A small sound classifier, trained from scratch.
Model: log mel input, arch transformer, moe top_k, num experts 16, layers 8.
Data: trained on single notes of musical instruments (NSynth), 1.0 epochs.
Rows from expert 6 of block 4, named by matrix and row number. Rows with one number belong to one neuron. Each number is 128 + 24 x the weight over the matrix's rms, rounded and kept within 0 to 255. All counts start at 0.
# up: expert up (model.blocks.4.mlp.up, 16x80x160), inputs 0-159
# down: expert down (model.blocks.4.mlp.down, 16x160x80, transposed), outputs 0-159
up.42 [101 126 130 167 115 139 116 130 168 136 105 132 114  89 130 192  94 120 133 138 129 175 155 142 112 136 164 156 166 106 135 138 102 128 192 132 135 123 131 139 151 173 117  73 116 100 101 121 164 120  98 128 142 170 147 115 113 164 142 113 172 186 110 126  97 130 161 120 153 126 121 149 142 123 140  99 119 126 101 161 169  87 137 141 149 151 118 113 106 126 102 115  79 119 121  89 117  96 118 124  89 144  90 124 117 131 114 129 113 161 111 140 134 169 138 137 129  96 167 132  85 137  93 147 108 152 107  94 147 125 166 139 121 139 126 105 103 136 114 108 127 100  82 149 140 130 115 155 138  99 129 122  96 143 138 154  93 135 122 153]
up.43 [ 87 139 166 113 113 149 138 114 114 119  97 136 167 125 113 147 184 118 101 130  92 134 126 125 130  81 123 129 156 146 122 151 168 104  95 141 154 130 140 112 107 127 124 133 111 110  99 141 140  66 154 160 150 108 156 151 100 103 175 132 134  85 135 120 119 153  82 111 111 114 166 132 111 108 116 116 138  93  96 138 139 114 101 120 137 113 147  96 133 140  70 145 134 155 141 131 164 146 137 163 168 139 141 134 134 112 137  95 156 148 112 124 155 156 137 152 138 144 110  83 178 152 106 127 109 120 144 110 152 119 166 133 113 118 138 103 149 142  90 150  79 130  92 113 140 107 141 116  94 107 148 134 128 103 103 107 113 111 179  88]
up.44 [132 118 126 121 169 155 120 140  81 136 119 141  50 178  58 186  96 138 135 170 107 133 110 174 137  98 157 137 167 159 101 105 132 189 208 140 159  94 141 172 175 138 117 102 113 117 140 138 152 130 107 167 118 110 135 112 122 141 200  95 196 114 151 128 117 134 119 159 162 120 121 132 173 100 145 101 137 108 103 142 142  87 149 138  86  91 123 138 114 108  45  99  66 144 137  64 149 125  98  81 106 148 113 105 158 126 162 143 129 156 113 174 144 115 172 130 117 116 136 114 109 164 101 113 128  98 111  92  98 137  91 133  95 207 131 173 119 113 118 125  96 103 118 131 149 143  95 160 166 123 125 149 156 105 144 140 131 121 119 109]
up.45 [115 125 130 163 139 133 143 109 111 131 113 119 138 141 114 114 130 133 155 160 139 156 101  94 113 131 110 123 117 140 137 123 115 146 155 136 154 124 123 131 124 138 112 122 137 106  97 115  98 143 107 141 121 148 109 108 117 143 125 127 135 124  89 128 109 123 187 119  91 144 136 122 161 115 145 148 124 115 108 131 127 100 114 126 123  92 100 169 160  99 150 114 156 151 126 127 135 153 131 112 105 143 119 134 137 155 120 131 129 123 122 161 109 153 124 127 125 128 130 133  86 157 118 139 123 118 120 114 114 116 138 160 155 109  88 106 130 114 122 112 136 130 119 120 118 133 120 150 120 100 139 108 138 147 131 121 159 124 122 134]
up.46 [148 130 101 109 135  97 144 140 142 159 163 112 150 157 115 135  97 167 171 160 137 102 105  89 130 116 113 165 120 175 122 111 109 192 138  87 125 110 122 135 152 147  97 145 148 139 134 161 112 127 116 110 144 123 135 106 129 108 151 115 162 144 166 184 131 124 129 123 147 162 144 110 113 149 137  89 117 119 143 110  90 121 113 112  76 101  62 157 117 132 127 149 113 138 135 137 107 133 112 127 131 109 154 104  83 173 106 148  79 143 119 151 148 158 130 116 102 177  85 132 121 112 132 116 146 117 139 121  83 137 102  74 128 123 133 148 100 126 121  77 191 155 178 149 107  93 136 151 143 123 104 112 126 129 167 142 187 172 121 148]
up.47 [162 135 105 130 120 111 145 146 116 110 102 156 108 168 136 133 130 142 151 144 127 193 108 114 106 161 113 145 127 123 181 125 120 126 116 128 128 126 113 155 149 106 140 189 143 113 143 129 108 123  79 157 160 134 143 104 154 150 124 111 152 133 128 144 151 130 137 142 132 126 111 103 127 138 131 110 149 166  97 135 118 120 143 132 107 103 128 104  89  96 162 115 121 118 112 124 160 113 129 105 109 114 140 149 127 131 125 153 108 123 146 110 102 128 112 101 113 113 140 129 116 138 106 116 162 122 130 133  94 132 128 142 137 106 124 106  87 113 120 141 101 149 146 171 120 132 141 133 114 133 122 107 162 155 145 136 172 128 131 138]
up.48 [105 172 146  93 116 144 133  89 144 115 108 123 119 130 154 134 129 142 147 100  98 119 131 146 133  98 154 130 154 105  90 137 117  78 137 128 142 155 147 152 107 113 103 137 163 105 100 148 151 130 142 141 136 124 139 124 116 126 174  91 110 102 136 155 126 126  94 144 160 100 158 119 133  93 126 111 134  98 129 132 147 146 124 117 145 147 114 133 126 102 111 123 126 132 131 146 172 160 123 135 134 132 141 119 137 109 101 111 198 143 121 158 124 162 132 156 127 130 105 116 179 160 125 106 119 126 120 120 119 127 126 133 109 158 137  97 125 144 123 132  99 112 122 140 143 122 139 108 124 117 124 164 105 130 100 130 105  99 173 124]
up.49 [ 94 110 154 137 109 153 157 158 176 119 150 146 133 112 103 151 155 126 104 123  98 106 143 136 157  88 180 148 131 167 174 149 119 130 116 148  94  83 110 147  97 126 117 130  99  75  95 125 121 104 120 137 158 167 150 183 103 106 155 120 171  94 130 134 150 160 102 152 121 138 129  94 118  62 111 158  91 114  55 202 135  98 146  95 172 179 173  89 103 136 135 113 100  77 157  78  98  73  60 156 156  97 127 166 109 157 108 107 120 147  72  82 106 147 102 158 135 125 115 126 149 125 101 150 141 139 105 153 166 112 145  64 148 149 103 179 130  99 163 152 119 146 135 158 103 164 115 120  73  95  62 124 128 163 127 155 129 169 121 137]
up.50 [ 94 119 124 146 118  99 118 173 159 107 101 123  79 136 141 128 118 130 125 120 117 129 134 147 131 105 165 123 154 148 178 104  85 129 156 128 130 102 151 159 129 118 114 110 122  66 154  99 122 107 153 138 132 181 117 153  99 125 155 116 153 102 136 140 160 177 109 190 149 115 156  94 131 140 151 125 101 114  98 166 115 120 135 120 135 162 151 123  94 150 109 111 119 115 139  69 154  80 128 141 144  89 109 154 101 147 134  89 161 151 127 120 119 157 116 173 152 136  94  86 159 136 110 156 136 139 139 148 138 149 118  99  88 137 133 144 111 142 138 143 115 111 133 144 123 137 129 140 136 126 114 123 126 134 126 116 114 123 127 132]
up.51 [144 110 134 117 127 120 131 140 112 125 126 144 123  96 102 100 131 117 165  96 161 156 172 138  86 153 118 159 120 114 134 137 126 129 138 141 128 122 116 124 122 125 122 145 132 156 121 120 127 104 115 127 131 130 127 137 112 141 127 140 147 147 109 120 116 101 152 109 102 151 114 106 124 124 123 127 122 124  99 142 105 120 165 157 131 140 134 111 112 138 129 128 116 119 129 126 120 121 137 110 123 130 105 122 134 162 148 132 163 117 160 169 126 140 103 125 118 125 130 150 134 161 109 130 138 119  75 139 112 156 151 102 134 104 141 107 114 103 108 125 137 128 125  98 121 127 142 120 165 103 108 136 141 157 144 145 166 133 127 106]
up.52 [154  64  53 138 134  65 152 144 184 132  87 155 106 131 106  82  73 156 116 124 126 165 125  84  89 171  78 147 116 113 184  61 148 130 139 119 119 119 129 169 133 145 199 217 117  75 122  89  75 123  69 142 174 134 122 115 153 161 136  57 156 110 131 165 110 144 135 137 127 194  72  84 140 105 123 108 136 128 134 152 132  98 148 121 117 148 122  83  77  93 149 138 106 100 154 106 172 147  97  76  93 105 146 149 170 128 148 129 119 139 172 122 100  67 128 130 118 102 120 173 149 127  98 138 181 125 128 169 107 156 101 132 105 126 137 103 111 119 154 157 125 162 168 160 104 146 144 114 117 132 133 134 129 155 181 171 152 139 114 146]
up.53 [103  86 152 108 135  98 138 127 138 105 119 150 128 134 143 113  80 149 127 121 147 133  98 154 112 175  83 133 108 124 156 109 143 133 122 128 166 101 101 119 163 116 153 125 158 131 101  87 119 152 122 144 176 120 125 113 157 139  77  80 118  87 139 134 180 146 134 130 106 169  39  78 157 121 106 142 127 146 142 120 111 133 157 144 113 139 109  80 100 130 158 115 125 143 141 121 138 132 104 124  98 124 128 144 119 148 109 137 118 125 161 118 141 115 105 117 131 155 133 142 120 104 103 139 143 143 100 171 132 184 132 171 114 123  91 155 121 105 113 147 148 167 131 136 142 190 135 112 115 125  85 113 157 134 119 150 151 143  87 161]
up.54 [147 112  94 127 147 136 108 168 107 158 122 103 103  85 147 121 113 113 112 184 131 138 124 133 126 135 151 166 108  64 149 111 118 118 126 114  92 165 159 155 162 114 159 153 134 131 133 119 108 129  94 123 120 156 131 104 148 165 112 148 161 159 110 177 133 103 129 152 167 143 118  99 128 150  91 136 102 123 155 119 113 123 165 137  85  76 107 120 118 130  92 119 123 119  70 127 123 117 131  83 134 141 120 146 126 152 152 165 114 115 155 145 136 143 113 111 110 125 145 130 111 143  99 120 132 156 121 144 162 141 110 138 108 126 124 140 127 148 133 101 146 134 168 159 135 152 157 176 153 163 137 135 116 152 128 143 148 154  98 120]
up.55 [101 150 123  98 148 123 133 128 102  99 105 122 122 156  92  99 122  95 110 173 118 113 118 134 133 130 163 138 166 123 114 126  92 119 149 130 151 117 156 190 120 130 135 127 152 121 138 147 137 126 134 158 115 152 146 100 156  98 128  97 162  83 159 122  99 165 125 144 153 100 156 146 150 142 121 128 135 118 136 151 123 111 118 122 132 130 110 132 147 128  92 110 111 139 140 135 109 166 138  86  87 149 128  81 130 119 143 127 144 146 137 158 142 160 163 152 142 135 123 141  97 160 139  96 102 115 147 114  78 150 148 101 156 160 147 138 136 103 128 101 110 115  79 101 166 139  91 170 122 109 152 151 131 125 118 143 113 140 110 125]
up.56 [172 160  89 109 149 134 118 132 101 137 109 150 134 132 151  99 142 112 117 119 142 166 124 129 103 129 131 146 106 108 100  90 119 104 115 136 108 151 149 157 121 121 133 136 111 162 133 172 147 156 106  97 131 117 129 122 153 120  99 138 124 119 105 166 137 106  85 113 111 118 146 168 138 109 119 162 137 124 113 138 146 166 131 153 160 119 129 140 164 147 124 107 128 145 116 178 114 142 172 130 119 158 110 107 147 110 102 152 162 134 144 134 138 111 135  96 121 141 124 174 129 153 119 168 116 116 157 104 136 106 160 144 160 133 114 120 123  98 117 133 140 121  86 133 115 152 148 133 131 126 145 125 148 124 102 139 111 126 138 126]
up.57 [112 155 156 114 144 146 118 138  62 117 125  92 125 115 151 116 125 140 126 138 111 122 117 130  91 117 123 103 182 132  89 117 124 140 107 162 124 131 131 140 125 123 138 149 105  94  94 140 130 125 144 135 144 187 113 110 132 118 142 132 145 128 136 145 144 147 116 124 155 135 147 105 122 148 135  96 126 111 177 141 116 128 144 110 142 122 100 116 121  95 100 101 115 114 128 143 164 105 158 127 140 120 129 108 140 139 143 144 144 139 141 163  93  83 146 144 152 133 116 136 185 181 159 123  95 154 148 158 110  97 143 129 136 105 133 120 114 137 135 165 111 102 138 109 127 139 126  98 141 146 176 133 129 115 122 122  94  83 155 102]
up.58 [154 129 137 147  87 150 125  93 118 140 118 116 117 133 183 149 121 152 101 127  95 137 126 128 138 109 147 137 113  92 133 127 158 126 103 102  94 117  91 104 138 166 158 137 112 149 135 111 132  96 121 114 146 127 124 139 109 157 119 149 149 119 116 129 167  76 111 162 106 147 125 130 134 115 106 170 153 162  98 101 144 134 135 108 131 123 137 118  92 147  99 122 127 127 143 116 141 139 112 124 183 124 157 178 115 155 146 143 159 115  96 110 111  98 117 105  99 132 125 130 174 113 123 114 125 183 100 113 150 141 164 140  51 113 143 108 151 127 157 128  82 149 129 122 160 138 132 151 142 145 142  83  81 141 105 133 120 148 120 135]
up.59 [119 121 135  99 142 153 149 153  86 116 161 133 125 117 166 129 102 126 165 136 134 104 173 167 137 146 170 136 110 117 111 128 132 117 157  96  97 158 135  67 129 156 117 138 114 146 131 131 183 120 118 108 119 125 128 115 159 128 145 102 128  93 121 125 145 100 115 123 152 128 118 132 137 153 120 145 136 137  95 177 112 160 106 110 128 127 155 138 124 177 124 121 142 123 145 144 110 133 118 100 134 104 140 148 143 121 137 104 130 153 115  61 112 162 110 159 141 119 148 120 118  91 152 127 134 161 113 120 146 123 172 151 119 123  99 150 168 125 149 131 112 103 137 129  87 129 121 147 123 142 147 116 103 156 153 115 151 139  70 124]
up.60 [ 86 178 160  97 131 139 111 116 127 110 122 120 135 152 116 131 134 138  73 126 108 108 109 143 130  95 144  97 157 140  57 116 148  82 144 140 134 147 179 148 108 136 105 149 145 135 113 165 102  97 164 138 141 123 141 121 159  91 176 132 138 130 166 113 101 191  87 109 143 104 168 177 132 110 118  98 147  99 144 111 120 174 142 114 158 153  88 155 139 131 108 147 130 142 139 145 166 157 131 154 115 122 126  93 156 109 131 116 152 134 116 170 113 115 154 133 125 153 136 121 139 173 161 110  92 132 184 132 115  93 168 112 164 120 137 130 128 127 129 151 113 130 120 113 149 126 116 130 107 139 181 138 103  92 133 137  99  80 182  95]
up.61 [181 118  95 157 106  64 123 154 128 148 152 150 129 130  73 139  98 152 135 155 136 162 129  83 121  98 151 134 121 116 189  93 109 123 130 138 109 102 103 147 150 120 189 177 133 132 105  81 134 120 134 152 153 115 157 123 143 165 141 106 107 149  97 137 130 114 155 140 111 162 117 121 149 142  82 145 108 112 132 124 124  98 156 175 115 112 110  86 104 125 130 133 107  82 109 144 148 127 123 118 130 121 113 148 117 160 134  95 116 158 137 100 160 136  83 105 110 125 142 151 113 131  76 126 139 121 141 129 118  93  82 136  90 147 168 126 100 115 142 114 141 157 124 187 156 101 105 111 132 143  97 142 160 144 107 142 163 162  79 137]
up.62 [129 174 110  81 128 110 138 109 100 128 144 105 134 107 135 117 129 138  94 116 140 157 158 102 132  92 124 176 152 160 133  75  97 106 186 124 108 110 137 162 139 183  76 117 126 150 133 142 126 154 131 122 124 180  74 169  80 133  96 143 103 196 104 191  97 120 154 141 131 166 144 157 184 132 133  88 112 125  94 150 134 147 159  69 129 156 131 135 162  86 154 129 110  97 105 162 137 113 135 144 131  93  96 148  84 101 131 111  81 142 112 110 106 149 144 123 122 131 153 133 156 106 162 131 136 120 147 142 117 154 123 113 122 167 156 125 100 111 128 134  90 151 135 179 141 114 155 141 127 119 116 159 126 144 150 138 137 119 131 184]
up.63 [162 140  69 142 154 113  91 108 141 121 146 159 128 107 114 147 106 135 144 143  95 148 116 112 115 123 156 146 123 100 141  84 110 130 137 131 126 139 142 131 165 126 171 154 115 134 115 138 113 160 125 105 143 147 108 117 178 127 159 111 159  97 127 164 118 142 116 138 136 134 124 111 121 146 119 118 111 149 115 106  88 125 154 101 105 113  98  78 118 140 124 122 146 127  69 129  93 141 117  90 148 164 162 111 158 120 165  99 120 115 129 120 111 115 125 100  89 124 144 136  81 116 100 124 157 141 117 144 117 139 134 127 122 145 123 141 164 135 156 128 134 129 147 182 137 151 162 137 159 148 129 115 126 153 152 149  93 137  82 134]
down.42 [107 140 147 112 101  34 140 105 123 129 145 152 129 115 147 111 136 173 119 100 132 145 124 128 131 112 160  99 113 169 126 135 153  68 124 116 126 121 160 167 115 133 145 116 128 120 136 150  81 181 151 139 106 142 159 141 142  91 118 125  82 141 139 143 142 103 121 126 119 152 134 124 113 141 127 121 115  78 123 126  86 141 158  71 124 124 139 114 154 142 114 148 139 118 130 117 131 126 121 157 131 145  94 121 125 108 135 123 165 105 150 111 111 160 146 123 165 180  83 129  95 148 126 138 108  95 141 141 120  78 187 143  98 117 139 125 102  83 101 142 121 111  99 109 170 110 135 140 106 139 128 136 147 137 101 101 121 152 127  89]
down.43 [141 132 155 171 141 148 105 154 126 118 139 113 161 131 147 145 123  98 132 132 193 104 133  90 110 133 113 104 121 158 134 155 169 119 109 109 168 160 142 135  99 133  99 173 111  80 170 127 139 135 160 156 124 108 140 127 131 100 122 166 158 123 146 129 103 155 169  84 125 102 186 139  70 107 111  83 158 112 195 136 173 126  82 150 179 143 167 130 103 131 100 130 123 118 119 160 103 106 145 126 152 128 132  99 105 129 105 118 114 164 138 157 155 106 128 125 138 117 114 129 151 119  89 144 111 109 162 130 104 120 103  90 111 108  98 136 122 110 139 123 157 124 130  86 112 123 138 117 166 137 132 132 137 100 101 111 149 135 147 123]
down.44 [138 113 153 138  67 135 151 149 132 115 125 111 121 156 115  82 134 135 126 123 126 143  91 109  85 116 168  94 132 155 106 120 161  88 127 122 167  99 147 109  78 140 170 131  81 106 155 142  88 117 180 133 110 138 112 126 146 126 119 108 116 134 125 137 123 187  68 120 125 109 176 133 102 101  90 128 129 112 106 174 179 150 178 111 158 176 141  86 170  93 164 101 111 146 148  93 144 113  88 163 150 147 106 108 140 142 120 123 195 181 112 162 103  95 115 165 176 120 132  94 115 142 119  88 101  99 143 132  93  98 156 139 101 124 124  80 122  95 143 143  74 118 110 150 122 150  82 143  79  93 161 112 126 160 171  81 111 156 157 117]
down.45 [122 143 100 119  98 136 108 126 164 148 136 124 115 103 159 121  94 124 111 127 127 150  97  97 116 119 140 116 139 148 129 137 117 126 154 113 125 130 133 115 152 107 124 119  90 154 144 113 125 143 130 157 134  98 145 161  93 135 118  85  96 144 132 151 136 121 100 124 150  82 189 141 158 128 114 120 139 124 114 139 115 137 140 100 134 123 129 143  81 123  97 171 151 111 183  95 128 176 143 133 104 140 134 144 133 128 122 139 129 138  97 117 130 103  88 124 123 156 161 117 146 119 142 137 163 119 131 121 122 143 109 152 132 115 136 112 132 141 135 123 129 144 102 134 146 120 131 137 119 141 124 108 129 127 129 140 141 140 156 114]
down.46 [151 124  97 157  83 125 179 100 160 119  91 122  96 124 112 119  87 129 101 154 113 142 146 115 122 137  96 159 191 127 110 113 132 126 118 120  85 127 189 169 137 101 147 142 102 109 166 138 133 163  97  81 121 130 157 136 115 118 159 109 140 138 114 124 101 138 153  98 154  85 113 110 139 129 130 145 150 139 135 136 103 121 157 119 108 106  91 116 176 124 133  66 101 142 123  80 140 107 119 124 102 150 110 159 140 125 143 128 117 134 117 165  95 134 147 111 137 110 138 141 125  86 102 168 118 143  75 129 108 112 162 150 127 148 173 118 136 131 167 140 108  98 146  99 122 140 127 146 110 137 170 108 100 130 176 134 106 153 200 144]
down.47 [107 144 102 126 173 155 118 152 149 119 144 111 142 156 150 142 106 118 127 120 166 112 150  85 153 149 117 104 109  80 140 149 117 155 131 120  90 115 103 151  90 124 139 148 160 139 129  94 166 139 123 129 160  91 145 140  83 117 125 124 121 137 123 139 120 126 124 131 129 156  75 121 137 122 122 126  84  90 136 132 120 119 124 109 132  76 131 124 147 160 138 158 154 103  94 150 154  90 120 116 102 118  92 157 145 132 160  96 108 134 146 106 152 166 123 118 110 157 163 111 111 127 134  89 152 111 121 134 135 166 117 107 118 144 150 128 130 129 144 140 110 170 108 147 160 120 147 167  90 116 120 128 116 137 124 130 148 102 114 119]
down.48 [117  88 155 116 134 139 126 133 150 146 156 127 123 154 104 116 174 122 121 110 154 116  84 128 137 141 106  86 113 148 112 102 153 134 113 138 156 129 102  93 114 140 109 129 149 121 174  97 127 112 149 127  87 115 119  92 153  78 101 153 140 149 173 158  79 123 154  99 155 143 144 164 105 140 125 117 158 137 170 169 168  98  89 150 149 139 155 140 109 137 100 111 126 122 124 165 126 151 149 120 170 115 106 122  89 131  94 158  85  92 119 140 124 106 100 139 152 138 122 115 145 111 125 132 115  94 150 102 102 141 127 123 112 152 117 155 116 138 121 120 123 116 139 113 119 120 120 162 158 149 161 120 112 138 113 127 131 132 145 104]
down.49 [102 158 173 134  71 110 151 145 135 123 106 110 139 133 122 139 172 146 158 115 146 120 130 158 150  93 144  96 127 182 113 115 189 171  94 130 200 155 157 134 111 111 122 127 169  97 119 138 135  87 176 168 107 131 166 173 155 119 139 115 152 133 157 114 116 134 105  61 122 146 140 112 102 128 126  78 140  81 133 162 147 136  77  89 122 132 150 124 151 120  91 109  96 118 161 136 135 127  87 154 133 144 151 119 135 113 121  99 118 147 137 164 150 162 142 176 146 126  72 108 154 105 128 142 134 125 160 128 121  85 133  76 133 173 131  91  98 106  93 138 161  86 146 141 137 129 121 143 121 103 154 148 161 109 143 100 122  86 146 119]
down.50 [134 132 133 111  93 111 144 164 136 138 126 148 144 119 112 124 162 136 101 140 152 108 133 138 106  93 134 105 141 170 156 106 140 127 129 119 189 102 108 146 106 146 134 145 135 122 166 143 110 127 177 178 110 113 154 137 168 114 122 172 146 165 117 121  98 150 126  96 118 123 139 133 118 122 141  74 142 131 135 161 158 104 128  90 139 156 133 141 144 158  95  95 104  92 172 154 137 105 107 143 155 163 115 121 168 124 124 131 103 128 115 123 136 120 115 128 170 109  95 132 118 142 102 160 107 107 151 162 116  94 148 102 145 130  97 129 111 123 102 142 146 125 129 116 136 136 113  92 148  96 122 124 187 137 113 122 135 141 145  89]
down.51 [110 108 112 112 127 182 126 137 112 154 120 166  92 115 127 134 120 151 163 133 110 124 157 143 126  90 125 115 157 123 150 134 106 106 120 108 103 113  97 130 123 140 126 127 129  95  97 131 146 123 115  67 108 124 120  96 105 127 164 130 113 133 103 136 151 132 110 107  96 126 141 117 122 147 124 156 126 120 112 124 127 155 168 128 125  76 132 116 127 146 133 176 125 118 112 114 169 140 117 150 132 103 124 133 145  93 146  96 134 138 121 104 121 152 107 148 117 142 145 120 138 142 139 141 123 145 114 105 129 129 137 170 132 133 128 132 162 165 148 158 124 126 108 137 136 140 121 140 105  88 128 119 153 118 131 116 117 134 158 143]
down.52 [133 129 104 110 127 128 143 173 160  92 141 158 117 158 138 126 103 148 144 145 143 167 110 100 159 144 162 114 112  64 137 123 154 122 121 134 100  70  98 120 140 132 158 149 124 159 124 153  94  86 122 126 148  85 174 167 138 203 150 157 116 100  84 134 119 116 102 119 166 162  79 139 144  93 126 171 103 137  85 110 143 162 156 113  93 118 145 100 121 151 170 146 154  59 120 128 119 126 130 128 110 112 132 140 120 177 184 102 142 155 178  90 131 148 109 122 125 194 109  86 126 137 104  91 166 167  99 102 117 114  80 138 180 134 155 139 135 120 111 108  82 138  96 180 139 120  94 120  92  95  67 107 137 164 136 161 146 140 108 155]
down.53 [106 142 137 154 132 142 139 137 121 105 116 134 107 135 132 141 107 167 156 118 130 111 122 160 175 136 158 137 118 139 134 108 146 153 124 109 129  91 115 156 133 118 150 144 129 145 131 115 133 120 129 131 117 134 133 173 122 147 124 154 146 150 109 113 130 136 115 103 148  85 147 125 136  95 158 176  97  86 122 157 147  98 113 117 128 142 128 103 110 150 104 115 115 112 128 112 118 133 106 120 133 117  96 128 167 109 154  83 152 114 124  87 136 156 123 127 107 115  74 101 132  91 100 112 170 124 141 104 157  77 124  99 103 125 126  86 134 145 123 142 120 133 138 116 155  79 132 148 126  95  90 156 153 130 140 154 126 135 128 124]
down.54 [147 118 104 120 111 148  83 141  97 141 131 127 119  99 131 115 144 101 126 138 122 147 179 123 134 140 111 107 152  89 153 145  90 131 141 126 101 148 105 136 186 100 115 108  62 151 128 135 186 181  99 104 187 142  98  84 108 157  77 128 117 126  90 121 146  86 152 147 129 141 137 136 105 171 142 179 143 176 118  82  90 136  87 110 113 108 112 128 136 158 115  88 132 131 109 129 132  75 151 132 104 121 152 130 105 140 174 134 120 136  77 136 143 124 131  79 114 132 181 114 166 128 162 121 136 137 116 141 164 153  64 105 124 129 151 149 148 130 173  94 135 148 105  95 129  98 161 105 110 148 117 134  92 122 134 134 129 144 125 144]
down.55 [172 147 148 147 104 155 103  86 141  97 107 111  90 140 118 143 146 126 124 125 152 133 113 122  98 143 129 149 141 167 147 101 142 156 141 123 114 109 117 127 116 141 126 147 167 131 168  97  84 140 138 116  56  89 129 143 105 132 120 155 171 175 156 137 150 135 114  89 123 161 116 131  91 115 118 129 156 130 110 124 200 128  94 139 164 177 153 115 137 136 156  95 143 114 150 114 115 115  92 118 161 132 129 116 124 111 147 185 132 125 117 177 130  95 143 131 117  96 107 163 105 112 102 114 132 105 128 111 121 115 132 139 139 124 131 131  86 156 126  94 167 130  66 129 116 106  96 135 124  94 132 107 145 155 131 134 127 124 134  81]
down.56 [153 117 145 137 142 155  98  86 141 145 126  89 115 123 148 144 107 176 128 107 137 126 119 115 119 110 133 112 123 140 110 115 133 112 109 120 149 151 143 116 128 144 145 137 139 147 154 114 115 110 138 117  68 120 137 104 152 150  98 118  91 155 137 141 117 136  97 159 147 120 140 163  73 173 174 106 167 140 142 119 133  86 109 163 124 102 134 120 137 146 109 159 119 140 112 150 151 146 135 161 104 146 138 134 102 115 114 123 158  91  86 143 139 127 133 159 147 156 134 145 171 157 106 127 148 148 146  93 156 154 129 100 114  97 159 120 112  91 145 134 160 133 123  79 126 113 103 130 136 152 106 128 106 105 156 122 124 130 128  85]
down.57 [117 149 141 128 124 144 129 168 139 122 134 107 123 175 106 160 126 114  98 138 129 107 131 117 141 183 120 135 127 138 179 122 175 126 143 134 138 154 109  83 109  89  81 134 101 112 163  92 134 106 164 115 109  83 100 127 159 124  93 121 139 170 102 118  83 117 126 124 112 154 119 106 118 117 114 112 133 155 125 147 174  91  94 179 133 155 146 137  98 142 113 101 114 135 148 160 103 158 155 129 159 132 110 126 130 137 141 135 120 110 120 115 123 104  89 149 110 133 115 142 112  97 103 132  96 114 126 104 140 152  82 135  97 148 120 148  85 154 123 135 133 113 135 133 135 111 113 106 155  78 101 106 157 130  92 110 136 133 135 102]
down.58 [156 102 145 128 124  96 108 134 153  94 144 121 153 127 100 123 132 156 113  92  89 128 143 126 116 135 169 150 116 144 111  98 144 121 131 149 133 131 161 190  92 116 141 140 113 116 126 127 143  85 133 122 156 129 166  74 141  95 123 116 133  99 124  86 184 126 103 165 101 139 110 136 130 162  92 139 141 111 182 119 122 119 131 147 121 163 105 157 146 103 140 126  58  92 129 148 138 134 130 127 119 130 124 158 149 129  69 109 157  91 139 106 102 106 110 133 118 125 126 136 149 149 122 152 131  93 181 169 112  69 150 141 128 107 126 116 129 132  89 154 122  97 148 137 119 166 162 125 113 170 135 144  77 160 131 142 110 147 118  84]
down.59 [ 95 106 151 178 138 137 182 100 133  92 131 169 123 100 135 131 133 137 119  99 117 119 143 164 141 118 188 123 129 103 100 122 160 155 161 140 111 141  99 168 135  96 100 121  95 132 111 162 128 143 102 108  94 122 102 162 147 150 125 133 127 104 116  90 194  81 105 116 107  93 172 122 121 128 144 124 135 107 121 123  93 134 127 119  94 139 103 158 147 136 134 132 177 116 121 109 122 120  91 118 107 123 132 101 137 125 112 133  99 153 149 124 165 165 169 124 135 130 126 117 117  81 156 128 161 105 121 115 125  97 122 112 142 145 142  88 148 117 132 134 138 144 127 120 117 115 152 185  57 122 151 139 115  99 149 137 111 139 105 139]
down.60 [117 161 124 137 132 147 114 158 131 134 113  98 131 127 101 121 122 108 129 143 151 136 116 117  98 140  87 157 130 131 149 136 131 165  81 163 199 166 106  74 114 124  86 153 173 112 171 127 123 111 155 140  63  93 123 137 133 138  49 161 157 182 137 132 103 151 125 107 104 118 136 136  99 115 116  96 165 115 148 148 179 136  97 157 157 152 169 150 122 140 124 129 124 127 138 135 135 161 133 144 135 136 133  98 144 103 115 142  83 102 101 116 140  89 136 127 131  79  93 123 103 113 150 155 131  91 147  86 129 170  97 105  95 106 118 113 138 141 138 125 114  99 115  85 107  88  93 103 161 141 115  95 159 103 123  97 175 147 127 138]
down.61 [121 119 122 118 153 135 136 144 128 159 131  96  95 139 159  99 117 120 181 113 125 137 127 131 142 182 162  91 120  86 162 147  89 129 114 118 113  69  80 133 153  92 159 124 117 156 109 125 120  80 114 108 182 137 106 136 136 162 156 144 169 152  93 114  88 133 141 147 166 148 113 118 134 138 165 144  91 135  96 125 121 115 164  59 112 127 133  93 110 169 134 102 119  55 143 128 115  75 100 145 156 133 126 146 139 140 136 102 145 147 162 117 117 139 139 102 155 150 146 110 147  87 128  91 127 152  83 132 142 144 106 117 132 138 143 136 177 135 165 106 108 157  93 167 157 121  64 182 135 123 119 118  76 140 167 150 156  91 112 137]
down.62 [158 123 135  86 143 114 151 114  97 134 137 135 108 150 126  67 159 189 139 103 124  94 141 196 133 102 150 126 103 151 105 124 107 152 106 121 145 122 152 142 152 116 116 124 170 141  93 160  96 150 138  85 137 104 134 132 153  91 118 102 101  74 146 127 130 125 132 111 128 130 108 147 134 181 155 132 145 150 136  97  95 180  99 123 111 136 110 153 149 126 125 132 171 163 115 172 142 124 136 101 103 125 164 141 141 101 113 122 135 110 128 144 121 115 166 101 122 131 118 125  99 124 107 121 162 125 160  92 123 140 157 112 105 117 171 150 163 150 120 130 141 124 145 160 122 174 115 137  60 110 149 121 151 151 140 112 122 124 133  97]
down.63 [167 138  82 115 148 181 129 131 115 157 209 130  86 127 161 154 144  69 126 134 152  96 133 118 121 178 125 125 127  98 135 135  86 122 139 121 101 133  89 137 140 116 171  97  93 167 142  85 155 133 103 121 160 108  93 147  82 143 147 152 106  90 111 152 129 125 152 149 126 140 142 137 145 161 168 137 107 165 132 116 119 143 125  92 106 128 125 133  73 134 134 121 150 131 117 111  77 105 113  93 111 144 114 131  98 173 143 159 132 128 102 141 154 152 129  95  91 143 145 120 138 118 187  90  78 130 114 100 147 139 118 153 144 116 126 144 156 145 142 104 128 164 133 147 139 132 129 154 108 185 145 116 107 173 134 154 172 106 107 148]